Weights of a small image classifier: batches of 64, 6.0 epochs.
Rows from block 8, named by matrix and row number. Rows with one number belong to one neuron. Each number is 500 + 25 x the weight over its row's rms, rounded and kept within 0 to 999. All counts start at 0. Numbers have three digits each. After the name is the row's rms in percent of the matrix's.
# u: gMLP up (value half) (model.blocks.8.mixer.u.weight, 384x384), inputs 256-383
# v: gMLP up (gate half) (model.blocks.8.mixer.v.weight, 384x384), inputs 256-383
# out: gMLP down (model.blocks.8.mixer.out.weight, 384x384, transposed), outputs 256-383
u.165 105:501498476451511474468511552523429466460528519505509490480483507472462496505480520491500526530503459549540526487483519512517460472479483507507521501495535513502455515465535477500522516486502437483479471503502517479497497499523487500493517503536509498500497507490471462525497473511472478507499489517511511479481492472513503525459440480563517511519498465494482541491436471518495495524495
v.165 105:501508510516495473478483501496495493459496504433495551491451525516504487458501533546538505497495465522527479485485498526490481503509440532485530514459475547490505501470447535528501541505452441513506518524506504487492472480506453483517497516509503485482483506489509477472538521502536483539508476498523519480498498460452529475515495516505489448479512513448500428485486532463511493531404
out.165 103:542546547526461528479483501524523512543520504507522486499526487467512513490529513482470478524512511462489502499550499473521489466502496524490532529520542467492477521501501516535475521490518522482504531503521488486503484458507492498524457509469496517506508485470485530546506508512525522512515512490503476463484531551547491520508533489515526507489503485452481487505484459504458504476496
u.166 103:507493451493523501490492480496501512466478501509446547526445544522491485519513510470512528463510520488473514487505473469527461544522513477503516490505487505512502478522501486491479477464549505541503484499529455534458503502510494496522504483490532507504482557510497514548509489509517475509459514548469467526492438487498491513500490491463521506481547541527482547509504474523469510507508
v.166 095:463462504553518515506504476505465482519496491520509492473521515506567488562476476490524488471522517499466497469519485441474508528472491473464532504494516507473530551490522470510512497511454484518476535487548545539533537511515460461481510478479453491488508493487470468479494543515494505496477485538489521473461492484450429509516537520524473532518503471527526485534502492493448530514492
out.166 095:516486490547464470539494530495499502524493484487529505510509541512506462487482444542498475482523516460499483509483509509490486475526482484465532509512469495490559554518505506501495493477467490533481484536516522502521551502524492518490452535475496521495504518474505512472468534456493509501504464504491496482555564523529487532526533518497523540496490483497538480507495502505509523485484
u.167 102:505482515524496514507542523486542508431501486492518475475458546473492467488475496523487487517485470492505488534534479507483546508491492509528492461492499490456513522484466435493438500518500529474505459515487544527506533508489475484482512519487500491473484554535502496479497517495472501484501513468463542482521510464484503482510485487485528480477494500478507507519533479502557512501480
v.167 090:508527522491507544501508477512522527510499481466494480469509519496498469487479514448476490536476494497501498486523529489585518505510457502532498505560496513488526476486529458519524548494477507516510521489494473529527501486516494483538495527496525499550518508505518483525493456495478479481511479478505488495549519513537523472515543479474511537487502503526476499494440489512506516501570
out.167 093:530472518511507437492501490533510515530552504513510460518501478529458488545488513546470528495460510530476474511509534479486506498495510517548508472520520467497527438487518483543504476505488515530530491497490502500489514462491515533500442480481512523511510488479457508498516518469486451459468483528497464513500500482498483510500534525530485468506454510482473477508532491522518515540527
u.168 096:489477464554471497473514453529477487572518497499479487528527518474499494524489520511478516500503486473490506493532523509521531503468516523523506427480565457532511513500449516510494496510490490442510505510538462471504524491478486528448499499533489493519482503466535518493466476473497479516503480483515474491521474463543528467513511467513557478511492493530520474522494490511544526538434
v.168 095:506489460514467497484511501463470508512485529470463497493506447528473496465504572485479473521507546462450453531478491482490489502492542475491497497525487504545517512500509543490457507524483524483563528544508514514499484459500487481521520475502481509470514493475518472527497478513539496509490523500487489460481498506511486531441478470488481497485514527498513496502517460531504492512491
out.168 094:492494460486525532523555541497509505498512534448524527452493473508446484490466529473531547532500506474509504541480491490464487504489487482444499546548492478401482522480478505515504535477473532533491529548484519487515508507531541479523521494508487519516509487491506545539463515490500508491514506477493459484552511514483487498487492511515481565497491516529511482465524499486512486496518
u.169 094:516552505521499511493538464501540475498511478494510506511518484500533481469509490481507472416506540485484486501513483445525516451480496502492484481504481474530502498482524501506482487497480531470501491501509502501477468533472534486513483476483505515512516523494508509485470527596470491518510518517515474525478513522501527584506524514504514501501500516514511533493513487494465521500522
v.169 095:542495508470459503523529485546499480483573507492532489463495510467503493516522509506504514520519508475500487518496511513526496502468447519478469508482490516476473497493465432520497528500532493461488529547472485471504523484500466514506497490510484479518520484475503465509468542509513485499475445463488507520534483493502491492538459487513491516480494491480457519500497476490559502521542
out.169 091:483499517501482520497482488529452480496544497489524471534513485517513492534519492492476479535515489490508508511490519489513522543541518518510510541509489493510490476474508474436509511459556488568494549498549467502520500518523503508471479519528546484515512529484476523501529499551515502511514530525571456494512521496519544474490505454564495543486489506506462525499506455465548477508512
u.170 088:499463527510502475498496486482491484437533479478492501509457488529501490489448532533479476480500478485524496488468489525488514524519484461512489569503510459473528479467481509479490520463485534520497510480497511520536493483513489510493465494469478465482515492458496500531537484498526522515528505549519485506514504524496484494529472491468515511505499486451485519510426486508480496544475
v.170 096:483486501481553475513488551541519522525496488439502517474518447461471550452487518470498422516522510478523499500492523498480503524532503456502527519490514500492508501483510495527489515467496465531497541466484507468485516499523519522511509460421475495536516503476509534504517514520526452503480513514524518521499470502473450543482483529502528549465483497476500508483536482522504509515464
out.170 097:523521464536494495478482492529514481504507455494529511511485485479489482484518487452488518442459499510517466529497466531520497529494493507527502491467497526517499554525511515507534564479507505504532476505511456480482499532512480478500496492463499503526533515533502460518474478482540466490476493499475499541502478506475479525493508522505491463487485517509492475513509497495489509547462
u.171 101:504484544543506497462505516502485496522488502498490491472492493498485502530519502468494514517514502552501473491505498513527531523488517450515482498526490495498511479463507509500545493473519495513519480440485433510519512504517524536538492450562488526464504562529497506496497559516505527497514514485472490495498491486509483541502533481509513480507541507483505523486480477523484469471524
v.171 096:533501489471509500510498505530528528430478456526508504515507513530460495471523475496515512547468494524492495470500520499519532496494496470536517544545481437551488523521470477491476485494515529523462489489493503509457508494504496500473514538519499480521514486492485521533489519451481490521479504493524529491536560498515559508518507539496516523511510506507487503531489555507502480488480
out.171 099:480548466492505504459506488492482511541519518581477549519482518498502492501444476519487493506477508495485505513513467541506505513490521512508506523468494510478483481507510484467476501454529494505517492504469525533506522498501510506500494497489483528529471462499495494549510479508500510478510471517512473475497563490476507494513461506528510510496509500504500493542513501486474552488506
u.172 093:457482506509462515522475534512502530528541464512502513508511509511451553500536510511510483529493515511514515501511453519497516468485479513489535545513509519516465492472476502443499481503462469472501468500546516453482497497480498510514482521524517486479543550477509504469514470475513523480515549515448522492497521486505448528532504454494551521516495475509480534532502514491487476525478
v.172 097:487518507474475437465444484528530502523526523473511511544544510491505491467533518534468504521530519540554523503516510507456496490467512510518505480534503491483465476487478505505443502507503480489460485494455499515488516543486548477541489538495502501517464463553518453464519527503533535501495479532532497494484476523524487520480522526501549490519503497533496475498527525499521505496516
out.172 101:503482485517534480493476515450500507491486538531525498516481526530495501507511509531494503539539511487491465503517511477508454469494521499497460514539502475462507495540485491484491510504578473467480478495515499558543499514507519536525487460469506515497500492516503479484473525504518518540531541510463470512459543483514534477465512520520541459503455499505493523406506561542467525496487
u.173 113:473511501478531435451517541509497469523513513514484463496466456485523513470444477467478532477491518467493507535522558485532512516506519497476497493470548485514498485524511453502483466523535474499482495542518544487485484511492434503501468514486497505491480454495498513535543492495503537476564476566480505505541522518509497521462461511497494532487478459515470526501490481514533512517495
v.173 100:523470502487507480532503503530505475482502478504521491531505523540520490542546515520451527494529518497498494463504449504500494524526510496440534514449466480445512499482554480518518492439544486503465450477468503520525514464462510486508492480486512478460541524479454452467503550514447504500501464469522486495527485476546512480502563486505487522495501526456503508534507524486532528499547
out.173 111:494510479516546481486478480579536488482507491507504500505535512509454478459543457503502460517523492499482495505462507513503507533485499487546502502475498475510453497520477521498487522455494477516495493468471467473462441475519516497495477511460482493526533483500508502496467510479493483507452485460470488477518464464464527494439504561516485527483487530515515474554540553521525499511538
u.174 090:497504462506496505509488494510528500493506480490447539515504508548537525504529496466487479522490509437522546488542518447489455510508506457510549507508485513487582486490474522455505509493497520511495487552513482505445503506449490496479538527460459489483533528481492497513513480490536448486506533515436534505502540487466538475492527516527480491498554516497505534468474504507471512512489
v.174 089:505524523489480511517498474488489522503495495478536505483523485478514526451513513485525527520515525520504508501484539492479493479533511511498534500493505541466514486506503496508511466563496482525466507496466482485506457519496519521537515448489491514478503511538493498553515528509498479496505564546424556477490510439511573506476517511491512488561498504464500504482536489497495516503510
out.174 097:532527471457522500483472489496493477491501426521504463538467519583458513490489523483559532499513520504500470504501493506505494517522463540461444493518489515477498496471511475519510477545523514477499464512536506524501492504483516507493509534487525514512500497467535502529482493518493525534528497493505499511492510536522487538461506477482477502502437482528491504525485491515507516486486
u.176 101:494467502493479528503528531586484497464495502506512466501475501537476488498493473541544466552522506506440526485498534523483527532560506508466509501469446516485496481492501475516500531490540513489459503481465519524481479521455528488485513499486492537514510531528511539522492494473539519494508493489490520488466517505479533550471491478513517472478497544462538503482452490502510510457509
v.176 096:474473563509545542542503523462535523460484509516482466481496506500466485484474453438512482486502511503463494482504499505541520470504527506453498481488495494464485498531492514521490522475538537507494476473478507516494540487507477472562510499489507495461469500468495496483507544483494492512505528461507469504547526502526481487531485489488464488500496494514449502516552504507511473524488
out.176 101:505479528494497530497513483513536520530522478517498535530513468481498504483516463515498536503480487508493525458493547466508511516500486466497489523485508509490528482515517484514522465534502529498467493514468502508515504476504436473488495488498474409515542488544484509536489473520472506510500513528484503517512467528498506468443553522495490484496542456450480442506502523499494521547534
u.177 098:524489454444469499512502490512503525474517512478486481516447523495497508540559524514521525514517533482466481520501489467522506533504479526483489501516545524477535553486483519503441475514456496473478533483512523504486441524530473510507495470464508507509543458488473479495492496505545555509497485509461485492507490465489490459518472508525506450542501476476514494484431410494481547484492
v.177 110:495493507459480484491528492500480477495500480497480512502517529516531512514505497495484512488491501496535515562490487472492496477509453545495472505505510476523513477516475521489466484496442514453546529483506514503495502522491481492504480509506509476514509452526519524493480505478503464498548494451478517525516519482504488472492495475490528507525486490529498482494481544540537486503483
out.177 102:457492503504495507513498452493465490498505533513476474535484546458450514469501520496481509495476477492510547520472478479509481509472485550470503510500511442504523507522536537494562532499531454503551501536497496514515496484514468458513467548491519506484522498515482491545520533490514520462524537521494508542549513488474473496437488485497478498471499507503522515518510570503526482451476
u.178 102:512511509508491540508513496498475525447494473489481495497498521529517476520518474489509487535467500496486425444532442501482457494538504473485499530472489513498502524514473453507513478509515532526466425494486517505556487500520528519537484462481506494515533512525546540559487536464513523500501516429509470492511518510533479500491518498506486503469488518480542480503462480497445507491528
v.178 098:508507486474449485496490450505452526523503465508467547477499489484503509506519502517488489485477515557513503478452519492490508496454503502517499485496493523501465467497505509495467504466427486468529483483485502515507542472536539506539515497521503498483471465455519470473502491501507523532509492483495491509456503507531494506504471539444525486498496518510508495479502448462519530469518
out.178 097:483500500512530487464524462498522453446453514526493500494514480512481512543458474487475512479547513528506480532480455508488482498460498524480498517523518527505526437495501473472493465503502510503518494459502476522455519483485492491484533494481510486513495491529471447485478499492460492530506528549510501519496530512455490464474493459508537501551499513498465467495488468482528513494506
u.179 082:513508490519487483484498489511525465497456509508439449477546541517527475538498504480535490478460519545521515438504539503498521476478502499487491512480501491501509510546468467475469487513520473530466519490544455492557516507508513473515532539507480504497491487539502519473495474489524531495482509501559518505517545481508550482541515447531506525479515520506482494486513502495511534527454
v.179 092:520529489497491516498495471465508477512471493533530510499489487496524515499484512482524491510491518513520472529524459507529516474506500528512460540546493506473523527477458479464487518456498524506508453467465449555515510510479498467487533505494541488445518497485473493540480527488479461484538523518514481511475492488490519464493502514524535501491472538478505520508490473499520478533513
out.179 093:485493547515496527492514508430546536508533530483508527493550494475493509555505511463496465521502463485504493528496468510500498504505460511480519476510525499522500518499536522534473501514500511520522451453478524544471479486464513490487553485461550507470486527487456507466459489478494515517487505526503495489531478531506513509473569512510504475546519474517473508521448496482497509516527
u.180 090:504504554513512510489531461509510477530474493530498502480476511524499506504512467487499451536461462478508519516483491519593479452484521553500480496487511524518519497481473477502496518479460517519493487447500496519529504504478503493573447473481479501511492514519492527511541502504514471502492516466489532509524525507437475518478477557488525492493504519504489507541500486460535567514461
v.180 093:460436464483491471476519488478501567524485499510510501517492465511489491533505484496549476483534514460495513496510502461536540516509497529533533459501476516469506502509526511483502525489513520529507487491506457477466535507504465523478455539489506545501520517481529478483461492518558541516496506507524467525477522530524480472502498535505504501529530518457514528517504496471506538479501
out.180 095:513496501463494501489471469526504500489544516499469508515534488502461497508506485530479496517499521495481531489540546442528516526509503551505471504472470524486464490499562469528454508493514501503484476504530521497485510513525464482460524510492520500490499512531522491503508499438471516471537457515525498517492499485570527515537500477466514508541536510521476498468515481550517529514491
u.181 091:509493481476486542483494484500520524504507519513525474483450460526517545514492517513480482498512497495509482472478468486497516475472516464509504495559497497525508504449473478533516520526502464524510480467517499500519450497468511552511462515513487457549511501489494484496469532550500499524496504502503528521502534526502479475497493507473506493510482526492503546497444526538476493519501
v.181 088:520485519507492493498500522517496494498490524527486458528498534497491513582533503500553469481513466513500524545535489525492538520525495544529531491502507499524477475477509537537471508508532486514521539528535520491528525484477491476516495472476504564494531507467443467506459552531499494518542453453520502502504483488518518483505499491526484512566510456520558489506465518549483477467500
out.181 093:501524474482473465480521472534538490496478493488490499497505486467495462475488476485502485516520552498500541551501528509448505446504488527525474510495552494478510465517490492514497521504447481527525507464494464463459520518523448533458526545485460508489488527507545472508508476513510513484498543529499493495490502513501531518551519493500514448488492531520511499507518508504516505541484
u.182 104:536555479502523505482486511487506524455508538490522485486519536465518489494483527519426520529513500483495506527467491497494511488496507506484542514497488509481469457488507501462497496474522495440520478493491511507480475499483526513478459470489534555495507532497447514512479481475484438471520496533458534488464472526550489487529486464486526473437545501513494490478482467516513512528469
v.182 107:526576529552508503541493495502509526477521490493492497507530498504522486473511489505489479485532475475507499521503437548472532518515527530496500572495498544525508477489491525504461517489490538489539552494494483454500547492480496529478508469479478526483530502497488525480520523521491495464514492530455486523477469477513486524489509497526524477502512535502496506455497503485511526448490
out.182 101:474488487480478475493502476472521483507502494508474506510557445464504518502525503538502548552479517519496516517511522506499494499496488535449465476520509524521521503472491504460527494510528505516493501516528484500485470505482458486511481504519514467490523520461515516492491528433512511468501500454547463492498501483505530495460506479473500515510525501504505560513506513493462504495479
u.183 091:499427476490555501470524507540544504510449500453492492500500442477488498505486539511473536470498489507491508532510516511512518501477480484498571527441549514477481489474468468490465467516491523496518463454506490491495499499488538461514476509520492486526513478509504499483464545450499461518506469520476493570534478491466482508522557475501519532522530466519489503500489506516494501509547
v.183 099:511513487455490539477488526471500503511541548517479550471485550467509513490499507502498489517521468515538496526493518478511475538523522473509541528530494513531485507555524508504492469467519484520511505478508470455519472538531504532449424510492501427471515501486534487509527499484486509499491547549511559546517497501524470512509522498533495507526528518509515498536515508498501548509471
out.183 096:501519517510515560467540458545473517522483505515489482511498500498416519483532475514507480533501445485491459479501509462466486484476473520551481534517509481493506530512498544530518513501505514478515472509518505448487520481509541527517488519533541477456489497486514519512487497482489510463483541511544508478532475474449508485520461483480475456514489508479479512510490548471464497514481
u.184 102:475481483486466531482460469497527480466512443515532480563514522543525483508453510496509458534501470491492476504486511500466478515449488490464459536505491543488480494509466492484544535514494477510485503451530507495530519467492503521499505459462490493480504473476490477463463478476496501443520493512487473576463486485527533524497519501499436512497514527511443532497493525480472487511507
v.184 105:535501502544471508484450503496521484556506451503498494484511481518451487530514495538551528483544511486467502515537515467466491460511487460565529499543518493507508507479497503519548509505477508483463452468480499473521517499492514499534489523535469489526521499457507536497477510476496480464486455494499469524496504494513503493495490473522501545512488529473510509543491499485512477477486
out.184 094:503488495494519503502490512469467493532497506493463501535469511523487526505487504503530476500478504516487517488507496521510512522508483531473493468484489515473466451503534511518517512491504544525496486488476515534501477554494515484490496513502514502485494514490502508506528540548536544456514552495522504504467466494512494489483510470489525492502509471506536537454523517515537535507494
u.185 089:483497496523459533529471530527519472525480526518566506572474481469525494512493475502496519476490492523465508519536449540482503467523508497488450461524494450511513496478482534521480475514483451476509552501510531484517528544494485485502506488494480462526548522510474516507455523515510465491495545518517489467517502482489486505482463534488485521468500503489513505485484500519523488519507
v.185 090:564444471466551512458496513477526506489518532510491481495482500464516513510498474503500480467488545513482499485496554498492533502508504490504483480530473490545538486459511495486476489544475486513507474477545513520467483501511505515501485474527463463481516495474515468478502503544455521483549479483447484543525497542481524521530482493506510514492447471514518461517482557511517458521464
out.185 094:506462518484520518457506481480506508488507537486469481497485539493500499494483541535468461491515490511538490481513514504481514501473520489486501527467522514479477486514495455492483520456506520475468500495464500516487461485559500491501508493533498456458492507505508450504515507491458511532485471485535488484487445470486516543489475464495500480515480513534505535496483469497476517528514
u.186 103:512496515449514512507555459508526520472474447495467516515541520477514527527485532519544517483535481466491499467460518534518498550496452499504522506534507539467524494497489509507506509505524474556505461493528497500479516504504473530471464523475463504507523467510535489562552506500557502494484507474535467529511491534498494519498533477538459465464479524483504511501464494476489545535500
v.186 097:520488512531555510480503475467496479527489470542490505513486470549522497544499492486494489506519424502461502503506510500507509489483520515516529504537492527489489472495472497514527463499491500478501471516498495502499512503510471454491533517509512462538528530508482497483534535494492507469496492430458540471503504531512488525492501476540488488436496520534462492504505475559502505515492
out.186 100:456498511526512421480474477473473496496493512508527511522510526531490478533509549499494539500521484539519510526518474522495502451478492517494517516499506501517477507489523518504526474516437509528494486515500452482484518537491483484456482508530521462493494501476501509552500471505466493546474491569484507451483501496490491517494518446519535418489500497463514520500519516535518481468529
u.187 110:495493507484487487552547512495460486494526502512513509510487521477484492509495484513520482478520499531478480510510502526544552505511486512471531516510463459463479478516531493474489497489515511449503485466495528536512478484511514531518522499490489509489488531500447523503486556509512499548470531493573506523486494500482478502497501474541506515489497460523484501511500501481512485503531
v.187 107:509497496510492495521520503501490545519519490526540482474477494529474492527500540530489507476516466499513495506497517504472520492449446458523552465496504467524482495487490470488510454493493527530462528496505498525498523437479455516492493519502525541556502469497498532512489528465515510481486491506544448487445468447491508491515507529512516498456436484491498480502466482544495508482478
out.187 121:499475492497501504510495524510507506527521521488552494479476463523489505506524512482476515540487514487514533544489517472474508518482497473523463503479471473500482505492489452489478490494502519494447498484498511451498526509488517540495491518503487512460504549511475501498535499496506551496498505489495487513522483526510505532456487485479509472466543484487450490528494510561481464498532
u.188 096:457521513534491487529492518442534483512504528523526521505514509489521468465473533456502513517492518504483508517499482495552497514522496514500512523473516506481518493491515449546488541588484522486503503524528523520458486474497513453530483545506451503498467479511498491513545518492511514503522477498558507510514531519521502507519501526513515468514509455477515459487449440462501480499485
v.188 092:472507533530477482516482466495531529516431457500488490490487494528494519462492524549494471506510486500527531501497467488451474501486470466501527513443549482471465514469496490484494532514507506495490481522495519488504507500486537497460495509489506497488545483477499499500496533493476529536524490540512514485501500522522522518488512511497485477526516456476455518541489503499480505509505
out.188 098:487490515502495505489446536477493513470568554479464497493470515516511488513518531535506475473488431451519488514506496511463509447518511489485498504518533503505485513499514504499492451464487499500496448525499515464495497490476475488537507494469476504460480508504508531492496514509494500470495550502504507511489511506506537459506524440473495512495489509527526470490492542476451512522495
u.189 090:543548522508484518489478532527461507533484528496532503522471498480527508500506528526492504500496527546516504470493516501482504505455421457524520508546517528466500528482479529490506522544497486471482502501537494491534466496504534479503505472481484480466490475463479491561477485483437504487496490519494470517478507501502516564484519525520500483501541520469555514534509496479538479494501
v.189 101:493485492455463483524430524558545528485483513542526536486456501512442476547534531518519500474529571528453492506515513504485490529497467487488477517504449465505478505517516501496479488477493542496518491457483443524479485462499471558516511493469536474500479532414488475489458488489491491448547520538504476532512436493483502471539496490478507468497506530503524522523484535526531484514535
out.189 094:477502529498512479517484507512525494543526488509478513499523513541471542521520479498530481448504513469508507495482471485502497468532487505587483510496543495491529516487513523476500550471534496516488507491464489505477467474479497494520476543500536500493491509514511453457494522541497522483489491498464491527519472579487500477516518501477486492524447527527508550441496462519483518525465
u.190 095:477485522453508500496483525477459493548509504510494556514551527494480528524473502505505489486517491485424523477496490459520505507480500487453514491518483493534518536511528503541469498505505456470504499527527463507519507511474527558505527539523489514464499559519541541496448524449529486521536501478507493507485541420505493539485526438532502459531515489458485560530450476465475490522520
v.190 098:458504498501487518509456525496519496497553500528487523542497488504542502544508498528497531532521479493504462529524464520480528453533460491529489515516524504531494503541472533512552482516523449513498506530494474525545449499486515482466489494482496519456488501463497460507463529471525539516489521488491489527531511513526493505508562485523482487544513499488455527486522462497447522536494
out.190 092:533485466491495500472442484509515486471530501491545507493463484496497456500507497515511527511492455508504467467490516522508504499506489503498515538503504511490512519508482511543489512496491563488542549450522513459482511520484491489460499513460507532507493496474497493488509519506465496510498486494512508524457476523475495486483451476468494538480480478498502504543536525515493487512476
u.191 088:471505476499504446472475504532494471472524474484495519465495516495461475491503498521515470489488499513465549475499512526492511515471468511493509551526488500463478511507448493486477500466465500523466502477515513546466497491537530476495473527445495498503491534471468518464502444415505486546500513506500500521523486506490507496502480508469528535515491544492471536444535497493454547498513
v.191 090:526449494520503523547470484463525534492546517515464529487542478519460510487450491502480480478510482556483460513477519534501517486508499476468496455516511498469487496450506544504524524525514473522510472480516521435490520488514476493493477506499504492489500503471500500527453449509452495474532472512481507517510451528475510504502500512523567507475503481479507525490491503483519502509541
out.191 090:530525459515496567517450483486539504522497512483544519542518523522462480495512494459522496482483465538504538507546464516508497511487546512529480507507506494544505475471530536499482502474515517461488489477473547537540490514503531523480504507488470486483475534486492498439536501500470501481536491485491487487502486494461502500506534491516471488520509496471554496501486539473444451479517
u.192 098:464498515502473481472522520526525479522503516479518461506478507525525492495536482493552573530523488515526500489474550495496470510511493518497479508540428510498465514457549512529545526439514489493541514545530493504506491527490483495486542492527528516525523504503493521441517473467506503503501509527523502589470482530550497491506482506539496484447507493471494522477519498535495518479532
v.192 100:491449503474501503505472473514549490529465522522474521450505493495491487502510521478521502507488478532464467483499473529489479522496519493539491536500482540467488546500506523515488520500518484490498474564534454476500462532494478501493461509494501577513544523470487530510540502504465490530509514477527511487565482516557500497530500513517516528501495510455508474450543487502511481519531
out.192 103:577497553499512474476507549513485505539514508489503518472522466494451460506486494506474449500508473495501471470527476493529502470531486531520489513487496490489494496517466536549487492477483481520501523517497494482507452499475555527508469445497497495520469492467509490533504495496499495502522496537484523434454513493487497491515485494514506509522524517512470482540557518510497538528499
u.193 098:509483477460479478535490532485501503563490500558530536515477500487489511502513526512477514484508497495555473569527465504506534484489505522450518511533499556528479488503467484484465511506549502516470466475454505478497466548484491492518464535490474518521515528480515471478496516495499488528511480498553494487507521488507511541521431478500467539512521484485466502531504514491516508517489
v.193 100:477473576511481468468482495548518493511496500487526506523471461502488472536505537530501524498470546479475481487519506456487526442556507484490502477499543514503517489509532467511486486500468462475486525490488508476486486491514499523486482462474508529481523519498479486554465503500483499494515469509501506462504498459514541488500543499555502476475499495488505456501499496469482517535480
out.193 099:500528483479498535487451468470525523482515478508525524514520444541476532467479533502471454481507494481523458478485480490494488530492473540520472524489485486495516514480502487461498489512520499510504512544483493494502516499466504511457490491518512415528543502482498558484469468510500566417470512464479448521518526481510510505505501502533492487519511488450520509493467532450506475502516
u.194 085:485532466537474529439526506536525496501545482455473498500531525503503521485494539498499503553465523528500483496476519494501461490546496507534487529515519528507472473521480514519534469500468506535485493513510503511503523466517523484458474516510509495525508503506519481542453496487501515508477499511475506522495545485533512456532543517516496533433515465507523454477486457470518527532467
v.194 092:511505483512497532455517492472475467466539510479500466471493486517499499485495498480490510522478515569451498502527511538469497489521500502491466520487527517520526522496476501529497438519520517519520453508472462508495464491517499527498524471530532492471485467506489510480488495512515514534483480506557478472518514537452476524530536527523489507495428474518488530495456495527478505503479
out.194 098:533537466501520482501474503523476472491469494537487503496511486543558479480515532528455500480493528518522444516496485515493514524493508485476478497482519451505504540499452490505473489502512500471503521489509476500517518522458513493546487500489537493509485512507508524507523463509524537517520530517517539503553529483518467505474483463520490517502454536489465527512494549454505481470496
u.195 103:493488529453473529518476464509479496527543512510472505515492495507453532474481475478510505511522482519495509528538504478530477515485522523520519517474467517460456506490513506475522547473544520466469520522500477538487463514496505501441527516548488468497509522528483548515483484507467494499537483541464475525472477516511440550542459469493467434520523469492519509493508507489468544462482
v.195 100:491493494506453503527486508523495488504527509471527495472476487512485515472519514530522479509493475487485540471506483519536510493508478497512517445508521498480481521483520520498501543538496483493503467463528484511493491518519460508472518521515488466501495484518494512495466481504473508488535531491470519502534522537467535547510483450468501502494510526484531427490453488553545505498491
out.195 099:523549529513490518464469462533468514470473522509500521489517504520475528561517503491504450493550492451523485518522472531498494497494508502516509512502531547496509468487472501512548531503539525483486542480521485539509480504494527498526512503491428565442501478505478512485469492521498473488496532508532486510510521500481520495511517559482464506482482499500495512486519480513502511489539
u.196 097:465491471519477522491481483485450525485521508488509510528536540471525525494502504490503509440491534514516511475514505513517525514536538491488506507508554477518501465479486527501510521495505493492476490501519508548499524493519487520498480520560511545538517505478502484469506475508516468509502499510516480544485484489482480488540457538511488493503457521527474496524446501487556507481483
v.196 094:454520508538444518524508515510481479489542491514537501467493509543473496539520500461505508485486531488504509528491489484451478538507493489510484466523516483511512475484552526528496512470479517534535496554507479501488498539476499465494488497508495467480515509448553498492470499457565522478517554512470494507479484491500483520522489534515522476482466425512506495494496478504499480465485
out.196 095:512473499487528511524474513512527502495510498528474486524517448483459519499525502451495518514514491522487512526464484476492488497515542510493484481459504500500529567513524490520507485523507466464490459543508506469515488512498498480454482504501528478500532542514508528537473504500490539486458508479480533477506528502514507467526541489476488518524509521493538461520504505485499475491474
u.197 087:479479523481541528538499465490511479473499500502483549528522547463518456505464492454502461481527511479490463494487479515504496507484528498436514521507513490514457496494528489487499508496474469486531497503468505508536503504585498535544498542477480515502476548501519508507523530523536458482494452515512503520533469463463482479504524525517546507487524530448518440498507473515555503493487
v.197 095:513475454514521487576477543492506491517480518507485509486473501502489492478481521477527470521533500497464459497529515535506470505499506504469529521477535514484480483518540511522467509475464458549489485462494489450517544499520538514466497526483484492542521561518438429490541452513464486480519463528490472538508557505460498501455491526536517542520542540468530483499550505510500515495542
out.197 096:504531517544437495496492488504543511483509507488534516504513508526457528491537494519493538533447491507529460517443490516532525498557474515467469495430512493496423526472493491524512507526476481558488448507497504516495556509437523488501487472493524499494514485481503518503516486505480482479483544505527500492498539468477496509488488483455448469484485482470527479492497504513492499528513
u.198 112:464486475491480551498486477502476490472503475478479484504489441528431520513519515502529509491481565470516528509494491477495506506506524504482480465506502514488545480487497512512497511488500509494500518474463476506525478468533516495478505498513517492517491537452537531458537499475486475518527498468494503457491450509505537458514515476498528531472488492500491530500520462452514543529497
v.198 108:483521472514506482531496502467534515501509516530446502518512462507486551490496491511519503471489516453485467476520486538513465480453517472480479510443536473473496482461474476523499474473484501487480508483521509469470493482516484478516560487474487521549462573465491496503545490489507482489484537478453456500503504511500509544463490476489523522456483524482542555518509494490495496496524
out.198 097:476494535507526519550495490478464480515508514493499497548527467484492464515516540521505520489526526496519468480563470491489517491509501523499500504515538503497520525514501491505499481500515528501548519550484481529482504524502525537467469510507498535518532479512519479466539509501486502475525477484538483512553490524488500505502539500504478508486506483521515515479502533528454505496524
u.199 114:517522498504489511532516527495467465469514499500493498499573460514502553520523478507550487503523495453496501464527490503467533493490535488511487473511490492459528476515515468502464504522488470525515467470516494489526511463498522529463496497490493483530537542496470500508532495493508517486461472484487505480513537496509483503550521474551559487505506477521462515531549474511508549460528
v.199 107:516519505515490476512475499540471467513489507527533479523513511495527493465571493484506499509490534535487527500552509504525526481489495513473522464526486520478484519477511535525541548508522547471469486529504530528500506510470511480527472498488521547538525449497536486517519536477518488511526477484502485464435476501513473530521474469527506515478510574450474503515482557498528482461508
out.199 109:496535472464524455476433406510547510504512495489512494537459482476495498499502513509519490483491525457467479511516513471554503511495503517516506499507515514549482507516519527538515509497508470516487525517472505525488463515494525501488471474514480524539499502472489537464455496522491458485545538520503421495522519516520496502482491467510500492472472494489520490527463509478479483524516
u.200 087:541519512536472527513535488473507468514514541497517508464494505478506516482557463494443545481516509464527506498505508499501493467473447491472464516510505517522477489511506515523518500512535460501561503504464507540516530527494527534506501523511491524487538526494546468498466520482529480516517474504505543477522482502493518475496516499483518513536472505510501521510482475497499467488545
v.200 087:512468494507470501510521511471530498480479516475523537491478509489515523469512513483504475469502492522490474464453492452476512506491468482490507484526482528505562510501516532444499485527509512485480504505464504559477475489509469505498546524501457492518483496499493494512469511469567525451497507535482524527459528478480550457461482510476469500506454522514531516490475477500449486501521
out.200 088:547470483512493471505480541462520509495479500492460485472480508465505505494537530493519468458469497500488528454449498470477531538507541518513482515494494512506496502479498491527531524542487524519500484540505536491528469496490460494547524501519494449514500469497490568458514497487479513517467505501477515479477470511509507514501486497510502510503540501466501481473521496470499521517457